From a checkpoint of a small contrastive audio-text model.
Model: log mel input, encoder arch swin, encoder activation gelu, encoder widths [48, 96, 192], text encoder layers 7.
Training: soap at rate 0.0036, 10800 steps, batches of 256.
Rows from block 13 of the audio encoder of a small contrastive audio-text model, named by matrix and row number. Rows with one number belong to one neuron. Each number is 500 + 50 x the weight over its row's rms, rounded and kept within 0 to 999. All counts start at 0. Numbers have three digits each.
After each neuron's rows are labels from the 100 clips, of 14848, where the neuron reaches its highest value: "peak on" is the class under the peak. Only what is clearly more common there than usual is listed. The data: synthesized solo parts of chorales (CocoChorales). In brackets: how many of the 100.
# fc1: MLP up (encoder.blocks.13.mlp.fc1.weight, 576x192), inputs 0-191
# fc2: MLP down (encoder.blocks.13.mlp.fc2.weight, 192x576, transposed), outputs 0-191

fc1.493:511511567507509460565510569528424549509487599471554489556501395572511485550515505507543537516493546420468543523520343534630431491441552559467528440503555459523544488491494482541532457450587528516516508465497535451488510566452460473454412500581530565441500488573565482462531536477467489530515420543588560553479443584461446496502506562480548478452472401572579514472447474515502443442487509567508432465460432411526477563514513466555489514459497508411558465445499515601498479473368535455468501523487559501523498479475583403501604497598427494480503429520576567522586381479572454543
fc2.493:451540431443451567509537555418471473571476567488467571519482534509479508533582474598526582448434478505450485418474510497479495533475585445548533544477412554529450525565495526473426571470522506498464552564564542438529493502504525496446532428647547557456561482531526506563459568488479522568507449385572431566489542540473435527445458487483583434546492418499549477549472562470526533522569462519562504610472574548538552392416456525602529496443556549442481496549508483545565482515437474374480560485529427561468464459517423432502507455547462538492500465497462582527435444537397533534
peak on: F4 (44)

fc1.87:521474601505598486515442507515494538480511518457517463490549493521550490488522525475478472621619459531489479536457397427437575484468382459452489487561527550506461461554459606525474491457413557540486443509482400561457506469440483504449506492507462487478457467443516429576572526451473462531574451498470511509450467486572594482574481475437511491501430595512500503510546507551497541470570606460375440469507539550501490508483613402499580462444429572496393477547612462537507493527569428579474494461466547566520542543418539542535528471559521494657513493467528429492469544523528506550
fc2.87:587500599541502532561531515448606519590426624463408440389568501548537443512501528499465514458551480443465450471563589446417492433499507391482509511479490497535517491595431530528544525455515442510523586544485449521509473518466506520479555443528506454548461553496434466525533564456578501606486490549522513485452549535536461526463449564583361479501558642532539520557545510487441427385441511455492509583566434468523482455483547496491529576551497591374391466489553470564539457548486453502527513519496464559436503494495410525539540554516533473542519549460553476509508477544523471503
peak on: D#3 (27); C#3 (26)

fc1.131:433597492403479545490539519411562446503546539505488513561572547467411517551627516495558504435597510533454425449508413537563476559508502567456445468534501551515544473502568430650494535490493522479408462551569481501490562476518548510540568438520416538419440467544501545496546438503592463493576513528484529581543502497508461489484558557500459459489503472571505438497436407476589460545521525420505521457494423588551487474513528436529499435535438516503434474467530504480493465469561516579536475551490526484458432437494470482509498552410466405417444500500396469493429455627539463397
fc2.131:466535525504508480531458516501523520518510469521472481488532513533496510471437502490476484492441523492494678414535504492531585549416517410564575489497510563549477524532581580431562450446541386498462523505482532537528450524547437541424511450558502515508549529514544481546470539526430564497498535505427377477609479481427474451445437442480498579554550595462364491616525496578506547461427460510559456522629460422590466519519461583449503524560453486461477491536455466550534399454453462436489500444490485505472494498528522538460471446544443593493487407602532520544413594547497505487
peak on: A#4 (63)

fc1.437:551479530484497511540447566498507538531552569497557523519418528516436504432492452512528486525528462533514576544522517632514502568481518464630428528525504523442407479409382514490506485408486488474554405352517468605461510515476511503474413550465487416452472489565559595464515467437539446531583481474541493543508546424534445542426465468478579552477473468449522494523507480563531538487548411444494497578346549601527539537545514428454493482520500489452510510562395562545537545536556510472487364509517547475539586530484542476499508570464478488462520485505511511485561563455460607444
fc2.437:599442534549558539518516518417440523478486478532536615531587615440537546573512451483501504478478384496485430441552585418529489565421503532453466556573469422489548528402483422529553512471502403534418540460428548472456551513530535508545554551469531487549413541502482465587487490516463473484526500444463534588428529454508507486500457513530528607492466535551474547605535484501534529523526505490537526538469385445479530487462542420474497489428405522486525543550510459544560407543419473520556548540459544479483611465523586494527534656464612482548508501530462557526524458539554534503
peak on: E5 (26)

fc1.531:558519527445511365442584509503464556490597556478472347497532534495397448515607543524525505526450459484505433484447534561527524492520574473500576386430535475563550516528534484559478553516478552466535535565404475498426471558335479474570400514507516488461552447544484418514452408565506498491472505553457497477477527556497461473515428549501516429545450502558480428525532540455491538515497495473506464525527550439515527493449574473561388553501482495492518497561519485406444561511528527426495411402581565546490558458491561517507562371535461452445583488555532490527495487465478444470
fc2.531:531485428562474536525462457524610450506482431494458528473472524469533508467549477515514518520505515535494532509480531510472469399498591423474423519494490557491500492434556570555499524519542454484376481520532547428486608490466513497405508521482468517561494520417532561598526414494501510484466477501568510527487431394448543541449532527437540565502572545526491564536496521559576405421505530600442528520418538511456392515505470483406571553495452491454490561470490548559588521483479519467438475622438478419413491507634499474509575496593460552552466410560437503506494355513458550439
peak on: G#3 (37)

fc1.186:523482439519552543519427458604453459379452486506527477530565505472563415474485455512528533493566495545586487465436427450469514511428596511483488489527534575571528491446467507571495493517494434521533538520563552553521493576509494436453512497425476463466548575440455561450530422385464517457597491536476515540667446534498461524415534477437497596527505478561600547496437553477507531505480449569504522523653515531562571557501516528472476456521464515535425509497528558465462516471399540535499526534434448490475529485517450564424529507539572509510646552594479590503445445487524501575
fc2.186:545367450548525534438481559564563462596593521509470495490437554536490431613429455440486430598546455499526430524540464400573567428449400495454475523512567522499505631513515465547471547514483428513498504423467486479462470572488416444469558495492564474379562516498513486535503420394471580427438486554566500542486496535445457539446514519566501454506418521640517443506473508471503633513526444520483483543541487514522451460543499465484518496541508481506440490529493511440555450496496478477552534507417603526575609509444433431538518537485502509454564527436510483512558541522532475552
peak on: F4 (100)

fc1.165:464493426504469493605523541602461452469425543538476504604518545532513453453554498433452365534503467462465401429467509537494524530472467482517441465546513493582556476462419528501429530390472554481540443441548414489505472437571516486539488444477533606465544527492552436515483474521533454450437539558436486553477476411498528472513519509414517578475532547542445605404459552431599475507636483522435459505469519555519468488487486461516475504489436528534542519527419598529446491479481544488425492416525553436497472510415507466525497582437571520493508398493461594551401543553425440505
fc2.165:507575446557531547578460528565505499457478504453487475500487513470562518603442477507515411524425546452487439513548533498477466460457460455474540467497570517493496519489454500548500482421564420520529441534456393511412536519528508502543576575464606483470480413516501554501634492413458562472385484526454453560502496456429482400434561536533479481433490535504451453438537562502528588487476472437527454562587554493454483373518469480470460532562481461527555406597491351547477450403417519511458542513520469525506488524537552487468505533477443455606461576492496433422600497558479512446
peak on: G#3 (35); F#4 (28)

fc1.264:520605540495499538593478464473417461476443515479511493471548515440489473492556449559513533507463465469585495571531453485512570461442434456441396488438479464527544517545523528483460422495452506565465513474490452436492434557445559418384496494473524494454401448512433508512564476450512476411504509556513563454483589573517530510395586461582447465500585552406455483456512525435499553462487551527494565533442483443526562488499490553429530476628596545494478627505479567577483465489528503440444523545444532494442565587456452515432481505449543407443599395485520509464531451438572547474
fc2.264:502484472523547522503465554430496546448486551445505522573395563643548451491489538569529409547524466530327511486549522464488426456510460510490442588514585460524537579470533528493502549450486485485441555562409517483527537597509470450519522548479557529399528561560455391463499571546459501514519502413557482442442542474500512516428527505493405549525512630496476522552510407418452527429531474469525509545546522543622581527529461485471542427567466532501493540563497571556517504552541539455463524478456496386446450481564362491512433512524475448492470540568519426495510536490500537495
peak on: D#3 (52); D3 (47)

fc1.341:479509508551504488467488443499509550596451549525540515515405475424560406508497523465579463543539456497484507481485416526452381562632419559442479505571578532573586442485466506476453476597520479438569528407451526441481412462555480520577538479435490504474508410526560461537457440559578604370586548548544574508460532497508566505483511410459526546541381491438504460414590452528549508446534546441516476497567480481542462543572492525514560480461511387472553525472499576532477541557419424517566508491452571442544476475469424518532489501542523533524487549491509506531510462531442496517
fc2.341:517490518569464534476453460540472469453515449509430532581426429449521437490456643551447525447504442444474501438428487466601476512527429487445622514518410483491451537518592526573518501490516617508484483485441585538502482564505450523559545472576588530504532501427478514521467502423476512516553516497605566495411503489505506430575476467494480526580503496528562482546506486459460474485373583492485511580424455536513525494602532572550522489541530449530573492575450563502537490501460468435441541532499394525434412524454556513587474485535533452537516490607512501440507373423577459456
peak on: silence (98)

fc1.523:559498534519488435478397528516535457539441532446515580579489416583501573543450560581566457499498406469482549512484566531463532578471543489515405494509492507495487368592402537504570534578571535468515410452543449463573465548467545474470514558472494527526446524412429518514550449536453491529454455465464588515515542589520501555407525430460653466497492430489497499479480417506537513536486530555454560500505559558403441561512510529532546381528521574567476493416410548537498463407510423502468452558453511499451450513472531464585482467450471547425529510501471548446529474436486527554
fc2.523:531544500431492538541476496465502533420550450430440527439496530500461507508573430495528510501560509532561560510495422487484520494557425417522492572511513502467523630511501560573496448480517439593534496512486527493424563518556499454467402570550563491508566552474452504507503505526484560584334499591487506557525502462453487479469426476537520386473479521483460541531500570394457491521611451408478466553488494489496446581555426470447554585382437500463579520416502499462496538467481460503608496464555512492513518551529402450567577526554520464510414487511494565548572490566367511444
peak on: G#3 (58)

fc1.528:562551502524393567557570569455511422540514454551479569559451468533449453492575386517548479417517411433478484451531512478441471516536543513443593482402439537572537495537459429453463506509452480455498424519499468500474488526510544523484525390445453506557489500529569486516481499412571551536502402598496532517430527564503466473486466488560568567462465501501526403455536482573503492496462523538507516447512490463471459557400431513470459502456494459489454487535591626527483562557596562404553495581507502503563554604555373470537421483415488511453478465497506419552466421570474482534
fc2.528:443461523454564444528400487449548499485528466513492520476432466581430498560571482493478594569417463447476472492475503477503544423514533319585450513530528534432517497441440511548546575549469461491539484520527494552576432507451407492537392465578456443433490507458521423523576522528550486500472503571420475536547493524510486594528470426389477484491446545485481481551555510481509482448522484468503449540498445523474432539506492496555591537508515556502413541583533591497514497498501416536542464515549586428519450507448568535499507579651404475446528516500452547428407460486545402451
peak on: A#4 (34); A4 (28)

fc1.122:476475538520452552578521581492476453595512637568447494473512407437464544571447498529423552497470537484455464535513452511491383490479511548541509457505480549522534543446456432539457511464523518487426384480520461470543503429560526416522525451444424548405545430494447502626537510498436501394401516563483501488511558470459428454507409535525560459506562532492518486468511470407583501468598513538501501464409462473501541533572472508531470572579569565561545558555488459544403536505608456523461496438519523457540570442570454543457552507552500490426512483526545444425502427479524413534
fc2.122:507497524529395527499475493430590561457475494543386513453519544539491503558601477535505436534522523472506553515537533562556552420440511440483486521569457459586490486477503542553398562471557457439478473478541469484514496544491599449479484446473492499499475464442509534441554513497428495457512455511532433472403498480547531476563517534408463521540525562520539515543465578439508498535668481487552557635526472419516532460436462538491509530496530566554486534537460524519517442529488559507457525446521535406493517524460455473481535418536599461481438469501510367422509323497350437462
peak on: E5 (100)

fc1.272:449525536488381538503456525560456470529404492517495468508498459520561407514565391460566520517455467528511522617520480423539626534478476449521498608470487495456466472599524541490491420476494472523507529468492459591475437607477602470464465440425494482525538538494503533466574553505612492447548514536510500514494554597567506543599583485519533437531530496451449549467525445441563412525598518501503558463414456572507598494469541549436602522510531501472542507421472572573461488480526466483492474517473514425399527589458427419441461547441481496516495539441556490487525565529491480397
fc2.272:539528409399452518506432469522495532474456486547462554504519559550510395461541409579482476443453505520549541547523393448456564451519501508482519524528530425549540606543569482595466441439442461524482539478493565494560440516619498384457569453457539529553486509520567442495513551493398466443465533582519561504431576522477551483526527444476573486515613528498516534547440504395505408548507418551582442558436409493530488405456493530492520520414515486509496478481423581510491421505466556401426492515536525542481506566446502511466473573513509566459531386470569478541468442471474493497
peak on: D#3 (96)

fc1.503:477529608468438493620484467458491463595517575600518431540487409550537495518510546468502518470426522531453523505503408496567460464519484457592456433530560447460486544433528464472504553506482606493534476592539463531440503455460407399543515493549472629476522473509545509616578507470474544497512470514533526464471482432498478512496475516537545542516437480487511503472494466509472494478506515602645476482503555529527523522593419492534520551593556467382506544544530503417482581469524504529579512464480562592508508537426592435496579474501531458571524473572481398520541461489549383581
fc2.503:476449509512556506450473594526493470446543473482453394468477592510514415545551496584445556424566482504434464526484539526492479445472477531440507491454463492545548489554531502549477583488581508499384526501441495456449544586602491567531466459479522446409542522469595531476451503550505561600510547538610525532484484497502519586512496571502510515516491521458526379536491456429511416507504501539539432522528464478463611489456404581378593507543594598509458594495374437525494480537492472470522556455516509541466474453582412506568485501462440532490498406530511463487553437468545443576
peak on: E5 (53)

fc1.202:595493573458497468553575507414490470499460518565452441422471560389533529460447504509337513516521511544482446493436448569469513479539468529569542509561624525589512608403488467415510526420460480475494442528463489492498587450418521432561499440509489515510549398515512444523473477536421416442470543553534433486446527443523463502461537415458480535445477453528505511486388549477410566466545541464507502576429502430541496432547423498518484549539531488476572591505514467492402568528481460479502540499495500461436570576451479525507492508472516410453486483456568452474454374449456466515
fc2.202:594586508481517428479494530526550585465505397490534534467456525521404458512517562478486558528512575569608512592447489569503566450540383431477408477580507457478503523507538577574401472593433543541424452468566456492515428543574532412477454517433512507489520465352491438534585493531527467494545529483451516508457492537500511558465502492436505466531483524524452520472515472451506402593617482476491451461437480528498516494520450503518515497483538436418416485514492532585413512475539508526432544581464580571440475556430521428485436433523486583547472457451524548516595431495490491549
peak on: E5 (69)

fc1.350:466559507539487545450532463479516477584485585427495427464509536536514497556491528493542569483597471481492518497585537461566406614563441586448447476633588472510535438495551472520468473534474502575547443435476500440519535529497518461527483537443457545429523429480448540534431407461452533455535564572452520577374477507451425395449524432573431471596390456443491414456543480491586458460504463402600461524543509481480473448508492579537622440548570543527487544509426448512462537525539449495500430528501516501492544476523459477504511505598406476545482544451476535500470528466506517493
fc2.350:496322464525449529466497441490425460451436445513405527480451486448566469436476504515473482521583535484446471540416513392526414543473514472479460488487483480599538513546529573450478513518494446466392506428438516521542445398550397524469472562473603503460502465548444473566457449457553447402581478521523428517472537464522454512453516455492431507488537462403493427519449532496449494492549481519488491451515440486505432351483482534361464514488536456463534474513387463550524410466449523459477533474447553560490444446438514486481489402474465560405452496530491466428511468433450457479
peak on: silence (100)

fc1.147:424516520533501518380509530477413457492420502501496521538389500468475503493532486535461423416467385503424489483571479397533487556421502614476534470401456487470480546476448582436441491533500566418464495520511455491487573518493562437533556438469466412463493458480531495574481482578509473526603506472458511553427516491449566479554510453531573501486522405441515589547617534516506518506466442520473565527474573562486556562537494538565479488527553613542545517448520539424545432481474414557555452464532508516555589529598513549521534448475587495446522451547530537559394528547552573523
fc2.147:503440543544522554546531561551520477496535471500543569434503508469496521447539456373557467566539498489455393479626460555513470510443571520502504514472489529480503509524460500495530523476503543458515482501532528446398512455459425478467463576508442519484611467500431481429559460498493560534470455418468548474507494465428454467477485491468410467557485595498434523434461460508622488600447495456444492503550516525567468563446546422491491487496529419459432471446439539458623514415486369473522562532528433472547359461503543384495471415393526422577505461470470522513543465418518553435
peak on: G3 (59)

fc1.481:455504507510479471490552605485620484503452490483615492643464465490567506455579560449413481557534548541548494474475526588537550557538406391533413504534527471524507518557471469563544499409526488530508452433574531508494622445476440515558553544499533520509604402430535561490577464480567494454539505461473451587474545540407500507508454420486486548397447532519484545507548450489447580535491486441483481547448484545397444452479463543459495511452478609531536478469518546458479464505429448502469522523567629511442484474491523486410509501500517544505520480537456594556476453481402563543
fc2.481:510533422545603463536567545544531444505424473465589509515461424534536492538497505493443526485489533502525543353467518581425500452600475535452470464556503529498446514543391577478502541466501482534572457445573546466547521552500517563534592544483520475504599528479511570534503484436480584550469497386436512605542475584474510487643427456517483552414494480462492500499495560451449521538502431426507424509415466457544433483495501541449490452497458532587372435459437518448496445426507547501551470458491561544447586414459475510519466510406504551476513490602541564513490436445475530469
peak on: G#3 (57)

fc1.540:528497521552458527488417581479462500473455497497503500522564454498544492573571457448505487532566459479541520394459484536493501578436478468492488458472446432464538522452525532563503545534564358470451463490465436504487583553438508522504451457484467508497491468547504480457496496545491517480531538505573564441524434538613519475468337567517551426588404508476545479456529560411518461500490495574533508521527544528560616509433367609512495534478527473486518565451500411544526589480494441554495462584504562452475413476475459507513479587466458462441418579464560439489327502497483561464
fc2.540:536483461503478403474443566523506482601555570490408516542413502512503516499479532418506508477521522552531434652490557560426474491569468528555481546560490434508493442476585495462471470505453415493540507510516547419674463444437444511561525541569464492468430499535460465502456497449476508468534528545496496490425472415507525531573483567513450520501443470390509569534469471554587514474498542567531536600503457513507381514450472436513463497517542480507422487464495516492509569525458505508437553566515555522468506500481509565530484448399488505597506404531438552483545419329589456446
peak on: D#4 (66)

fc1.371:427472423570460456597621506502540512534554488487532559515435435498524454513396515554517521467508517480503577405532567530569479466441547512462554514418537503513544475484532526476489546541437445511472457450450431508508487503412577524554466562454481499518482458584511510442519468447458414520555512492434497397497475520572582445453518547422460471396431533551543496425564458522530492516507567494485533403607633437468554560514507445537524429567466457508557508571554484565515469500517481476403479535418563440514488581419401483482487606451481444511490593464487425552519538473500488591
fc2.371:511533452428422510528466437483496485478464500494486433460487528514502531462483530494575555488505551553451411456473516491516547492675457566469570509553477493487372506623470543429598444571478434522532523519562547485521524566453451455485485516412512547437427460424568514523542568426539486591452523503473511520533502568468471496448581581475502547499458543583527436507553569457461531375455531424487498447458463487471454509551432462486561481494455540467519548625537573492558462478609474497427516474451482490477555589528479616430486462484477487373469523467486393492521438466508485457
peak on: silence (100)

fc1.179:503495418503554518475417413555552462565537412374508494581476494532550499465457477411473564442523570542440538477418504456485506468497451481628512583454576569432561458563442484598493497480453534465471497537464456529492557522458456505480515575507553514517483555476495508541503485499504486469476537417531425510530451502553499429436577462625605430524461480503456443545458522558569513567473531525439467609567482558447534487470443574615527523503529468393510486529525478494494530523533527523446558512563478466549456499499400427429469530571469489565546591553583467482464564397456576511
fc2.179:498495528489584526463520540447466553482595535464425500472493587459469518521453474540496507501489613428524460486597485487486431473505532554505524453454472558484540484481542520504489558463542420550415509515451533444519535519565480487532371522552527525467529506406540466441410632434462576566507461527563391519471573457456473535476504519445563544529469485439565554572377511496507556490542379518460430587505403540503551470464460526519577552509507514582473534526573428475429544567516509430531516429591399425482455527382436477468529477538498568572442491573462500452527487501518434524
peak on: G3 (92)

fc1.352:526600534520536546506592511470588477557566530525541484391578408559536466447529501471404525441556537526539517455663450440534550494483554451440472454528531496566571496549519464543517482552472494577497534574498497485498491508601566465541516444513508482523532493520486513534435575439480438487519491526439546432566456527442569531507507447567518509442534394414484438464471453561518522554453563517526580453527514477524461463474484506636503502528372505499544551532399426441584523434466436491460573582414421488514505547514563462489552491372506534451585484467530558504525467451526507487
fc2.352:521561558531515491537588499452520608460512408529498620583510470461447427526483578433459465487566581565487536481553580615428482566593457463511519515406523442491495512476546469525448451501503560561485548541444526469502458398478495445484464436434534552392454571502496461436493545535414548460515487518433495484498517527370510463526441481463511552496501366533380415453584503504512455473430521520557472462523457434437561466456547537492553507562513537516423492505442549416520458497438428466464495450351461452445468525440489466483466486453512497487571501479530501496535446496477562566
peak on: silence (100)

fc1.365:440499511483566520523427539461436523450358541503596437471505443540457485507542580509502436443464475552491549517494545421457545451525384467514511536547533477529519548552462498473475506429506589557529474515525504508495493421552506523550554531542563491577575452489467525494546543463538512522506453510437368556542536525500514431441546432459514502477514528517494564564554494484405492540490416513555389622421473540462482493456616470434494381492373407449450458505502569523617550549510500515488416530558537436494501492430493496534496407569504580541504539537580575536492515584467488533
fc2.365:491578461530445424523537449390518592445445519554442452480484583499505527517458480476537422525505505475517502426580515536480519518506464501521526523557458444583463476438516474460527478469510381521506482493465569381529419466526442547617524577436427515559483523442503510369529485452372538523480531498532496484500457432521493445566365529521432535440457480409479445444475466564518558496456487504516545495531501530485603515506541486419484521552484587491361533518542537616467377482503475509475527434534531479388501590547428503461496576514526464538508493440454528505502450431490501419
peak on: G#3 (80)

fc1.197:524478501560450522448496494545469601575601548552499519514456418443521447586466477530531616469574485541501509526574460462606485465613455489428499578586537466525575538455507469465403521479458560589493472417452484459513541537518514529494436608554459484494525433536524488582536509517514546409560514563486535504417487493483518492496468464373457458513454477400468403523516527510554456493626530492565407459501436585539476517512564565567510538491446416465457533463455501496467524462491506547476470462468520561506424413468415497528515442563465515398468483604527563470526566476460556518
fc2.197:480451485510481460517508502564536532558542515498494527532509425502494506493537577529524529479607492458524560499613506611504476617564554563482463537563597500508453439465418514482514498498509540566482511400405532433501508560570500493553446499555558480465552541486456468589460431540506535533592566522513540440461429506399390408423521534452417552513500532451461395530581514467503474532467541517495488467556380545500535514500587607519579432537579459464532504543438446535551521494470555490445512477402443532549473507418444486587527507594591585486461519478536559449497481448550455516
peak on: silence (51)

fc1.136:491556458413493529460521507446501452566459485484476466515519450455495430464547386535425569425560541405514591524478474427525480568509525517446511514529461480516482486382543523504565492557448563536508462516456534531488572438495412464450482439483509534493501553532542492423545487528558483483499517527446512455579539607574488448504484466537512548521456404472611425482555548529521477540478433559482572516543500437454459498477473473531437531573515515519479551550491558580433510452604450477560500542534608416464579588499396443558421464436392582476610595497422429511447483478470447526
fc2.136:472571474551486525471492426510532469580441550536514473476438590462433548568578444464522460422426484512441465463523519408507506525481569518466482504523554498549508587494553470506518513585486407495502467445510518505545477492553534550566522451461457421511430543576587471563473555480640418521442541535447489496522576594526432616477522399507548498576463500548620461513489481509498511449496581422431506523484516456446480439497501525553478561563561512561504581552570453589456522505477447444489439499523550434556557479477514488569415508522479443361576563456433440578451541469467482532
peak on: A#4 (47)

fc1.31:630496449452501545493472497471458453447586503454510471418580455498427553456431557564511462493446550493470533519464569509527488509508357479490487589537490469490590530486452452444510605485551477476368538546489519507508485510545509458527557458451441427388579567447443592443536460419436461445516588599496510475487493491497532534447478421555587555556424511545564413514493488520527573563455530534451525458535443596533551471513471474626466489522467399548497503549445552560472473431447486463468539518559472561488531549456448533502453525494459433462500533585451495440430536467527554455
fc2.31:617475489418513578476584502493497468417503500394449557515461553457484459569415522511574432550429539520546503514587528445457486511505514522505477496413448527517572522551464506462530522449513449518481560611525506449534412583526426464450552565511531520464494479457465540425456562545402535382581481544533560450545552529443551352527547505466490544541511465505499510495479430557513541518543488402512564477486456460526545464453478452558489522506596521544471442454552571523476433482488401511450587408438387457437520539494402512513600512470487547453561516526506479433520541476417522549
peak on: G3 (60)

fc1.482:478461483504590516541433515465478539449459546565555540555569421484452450496547509465494462448483499423458499428486497501514510371516501583467483463495473506572528492439596453494608467551432456545572476422436414476515588498444498546458399430480488554548499563471559495472448456448514538442488525484516430470480509491558487560417425429503497458523600491570493490544551525539454522552491417492499562553609483565493557430485525437572460504513433486546480457452539472487431460627419513533490577460452534595454507403449538487473570603514436457462420431493537550534522415441512584487
fc2.482:467478454473427534511472480487601489580546477468478466526613563451443517537506534484601567425506429512524518476502535477525397537513539421512519537590536455453561543509491509493608528470459518480482610522513459599549563487568532520438492555402529516483524497455631496533489513419490490582440529379496539486572392445521511389513532596548543412466487474459512522460554566483521457505466531471502489489642512495466399485500524513482453579455517466453510467512456488479456522507552580553482399515634465541493523487467494534493544473516394512532396443440459526444538563448454514513
peak on: D#4 (54); E4 (33)

fc1.181:526578564420418471563475491523556480416407514566488457584491504499577444520480559539561475562572519462543497510501463496520544484499573425470518535519503486450510491439515510505487313561457537608542503486626451492486493572521608604387473495461546519529407518521540540471507427535499487463549501480471494431548492519486554490500577493515521444512508435584442458475545456500393513548529540484364566510504523550537450470485477512423521509525478517477510488478553462549533492535516471515489557414424475510410560463458453433417537447558528556498525514506567390593497530473495605594
fc2.181:582481532495511511534496588436506488471473522495509460471537475539485480536504463487496518515457515480491583433542506501513492525480509473397550436519461514547572484580457486508445445543486434550408496557487490508567392558469483499482497513560579521542496540414481498478609463468458435494580505507483501519389433535656558428553510599514433485489598529518543524435477465532587508474465481488506477497481500416513531458468477493423546538395447585626425543532463462423529474536513461477556526407429453467449429578427400601580532466400477522414449452442509490451490573452447554433
peak on: D#3 (63)

fc1.426:531506484490499535540457550418496550521492494516539462514432480614517529508502450498486533475456549446516549563580414414413552488513537406409568535471489515618575557534466471482466462567495449524587457513511505500500502474514529443507453484495473525588473421521557523552537527477650456488566565568460395500518453383532549499549549527429518633527504531480522443420537507470439482520470489596511498525508593465475432516431503562559467496376495549500454516549449577546524459526643443470515429474524482458527473543471595471595567470445517522552500426466445505517500454581504544544
fc2.426:368453522583563454447493558436502457525540427518454505538471459450514596581504420500479557451418438542483495428498559492517531471489447528421462524428485504497499431510374404528465497517461433555407487568452474464512565506419436569465504492485654541449431517489472491527429561500470517522501471476527518498570420622466474521482543541533448484585450438502506502492491549553457538420487548451491469459549566455527511509567486430461485542595496552485468526492562457530520547464553496520450518403558504438370534474559465496504422566538395559479488545539409487501479539428524412477
peak on: A#4 (26)

fc1.138:446568550485490534525442565547424537513489473484552475561473506551579462556552419520595459523554409514518488594512485483511625554454542341452475525526513502484483443585564513487484420561441541567569558492556507544443464596455613538438472417450524437545520448453462503494545444521565472426498477510451499473450597584519514617534622525472514397516548498442470494470512467446501478534568460523488507461492435537441594486450491489409547519504562536559480532376521518541538441481496452484488512447499552508440481592424418465445468525542495467509551507453485526519511590531518534524
fc2.138:555645482493502540550445493425490469464485469488482575462583439540520439479557496503475540520474460545529524587599464505495609440430490475422498511495526473540497584519552508589461442419498435527441558495576518536580436560527548396526464467383534482570517412434462491561511551514489492476533466502500536530440503494440575451514468516439456442549618567399488554566465479382530475472577457472547525578505463458470538413459442538462567547415502599486430537445487581503522549529468525468521532440551504498452567588474462499557485557495441459470455442518589502511438460517430521497
peak on: D#3 (32); E5 (32)

fc1.453:525514451433538562492488500491550456539588512511579460447493495473446464459461568549510430509491498490434443519555604486521436517475425509547376580382519558430545493513515460513507555545484513558441598575487445428495512579461461497522531517487493368425493476493510550442483527335449492566481526497507616460613461597440493424441468410532560523556409499467521530521567501547550556443507490500541533418466469519540514537465524502563500519542528550497532472437498526514436507488469512527431527511507490478550510486418464558544527492461470431448604444620516420497472570456590561461
fc2.453:572417554410479549496578485470527471450570483415485512488476557538422480535470550625463414495545497452461445480478552477484455526523461611466520567431577394465542470468499502484531576499528490434495547522484482399469485609474400515535487507506538442419430492421467530524455520475464447436547419457574466577541446561422483471498486526488462560526445435508502513527476569500481519457429445515527590460554540471485473412500558486494463498530531559621548531509562573518475505519394431467420454471421443443452517527479460530485431576396443433555546483440547474460565570459531432502
peak on: F4 (61)

fc1.191:556519521488579535588495593385498473523518487578505477494510499541435575542521544487381490552573466492521528467563464557421497441448442521499488517475531556518531629425387461460475448540510470505475531526485432484472596493483612472381447491514541540488381474506470474533511508471464446456538460535529397476473493441582558381491613477502489484530560489452504492451438548493482527505570464488541495522507467407528440426540498566579476479525511552425430463541541588539531481436542432522456533468460566589470443493423486437502502414500511481504536460507520493554355550406519514527
fc2.191:523541526533573558486587480443483461465466494522587480456583468487554464516500548488456552602375500502445497487568473554554491417551424501407453543501505462466440447453496497519539436475492471505553510492555531587517421480439588475522484493472472604561462494534432508501541501595578523435382459477517566581458613529460394476483510533536426523496520581595489475525495508556514436450451524488503562461500523522400583565547443476435499503503399558460512501604517464572530480451562477476391585507486480472409467501546432471526534543514400572537444504445581548486500445476532545495
peak on: E5 (77)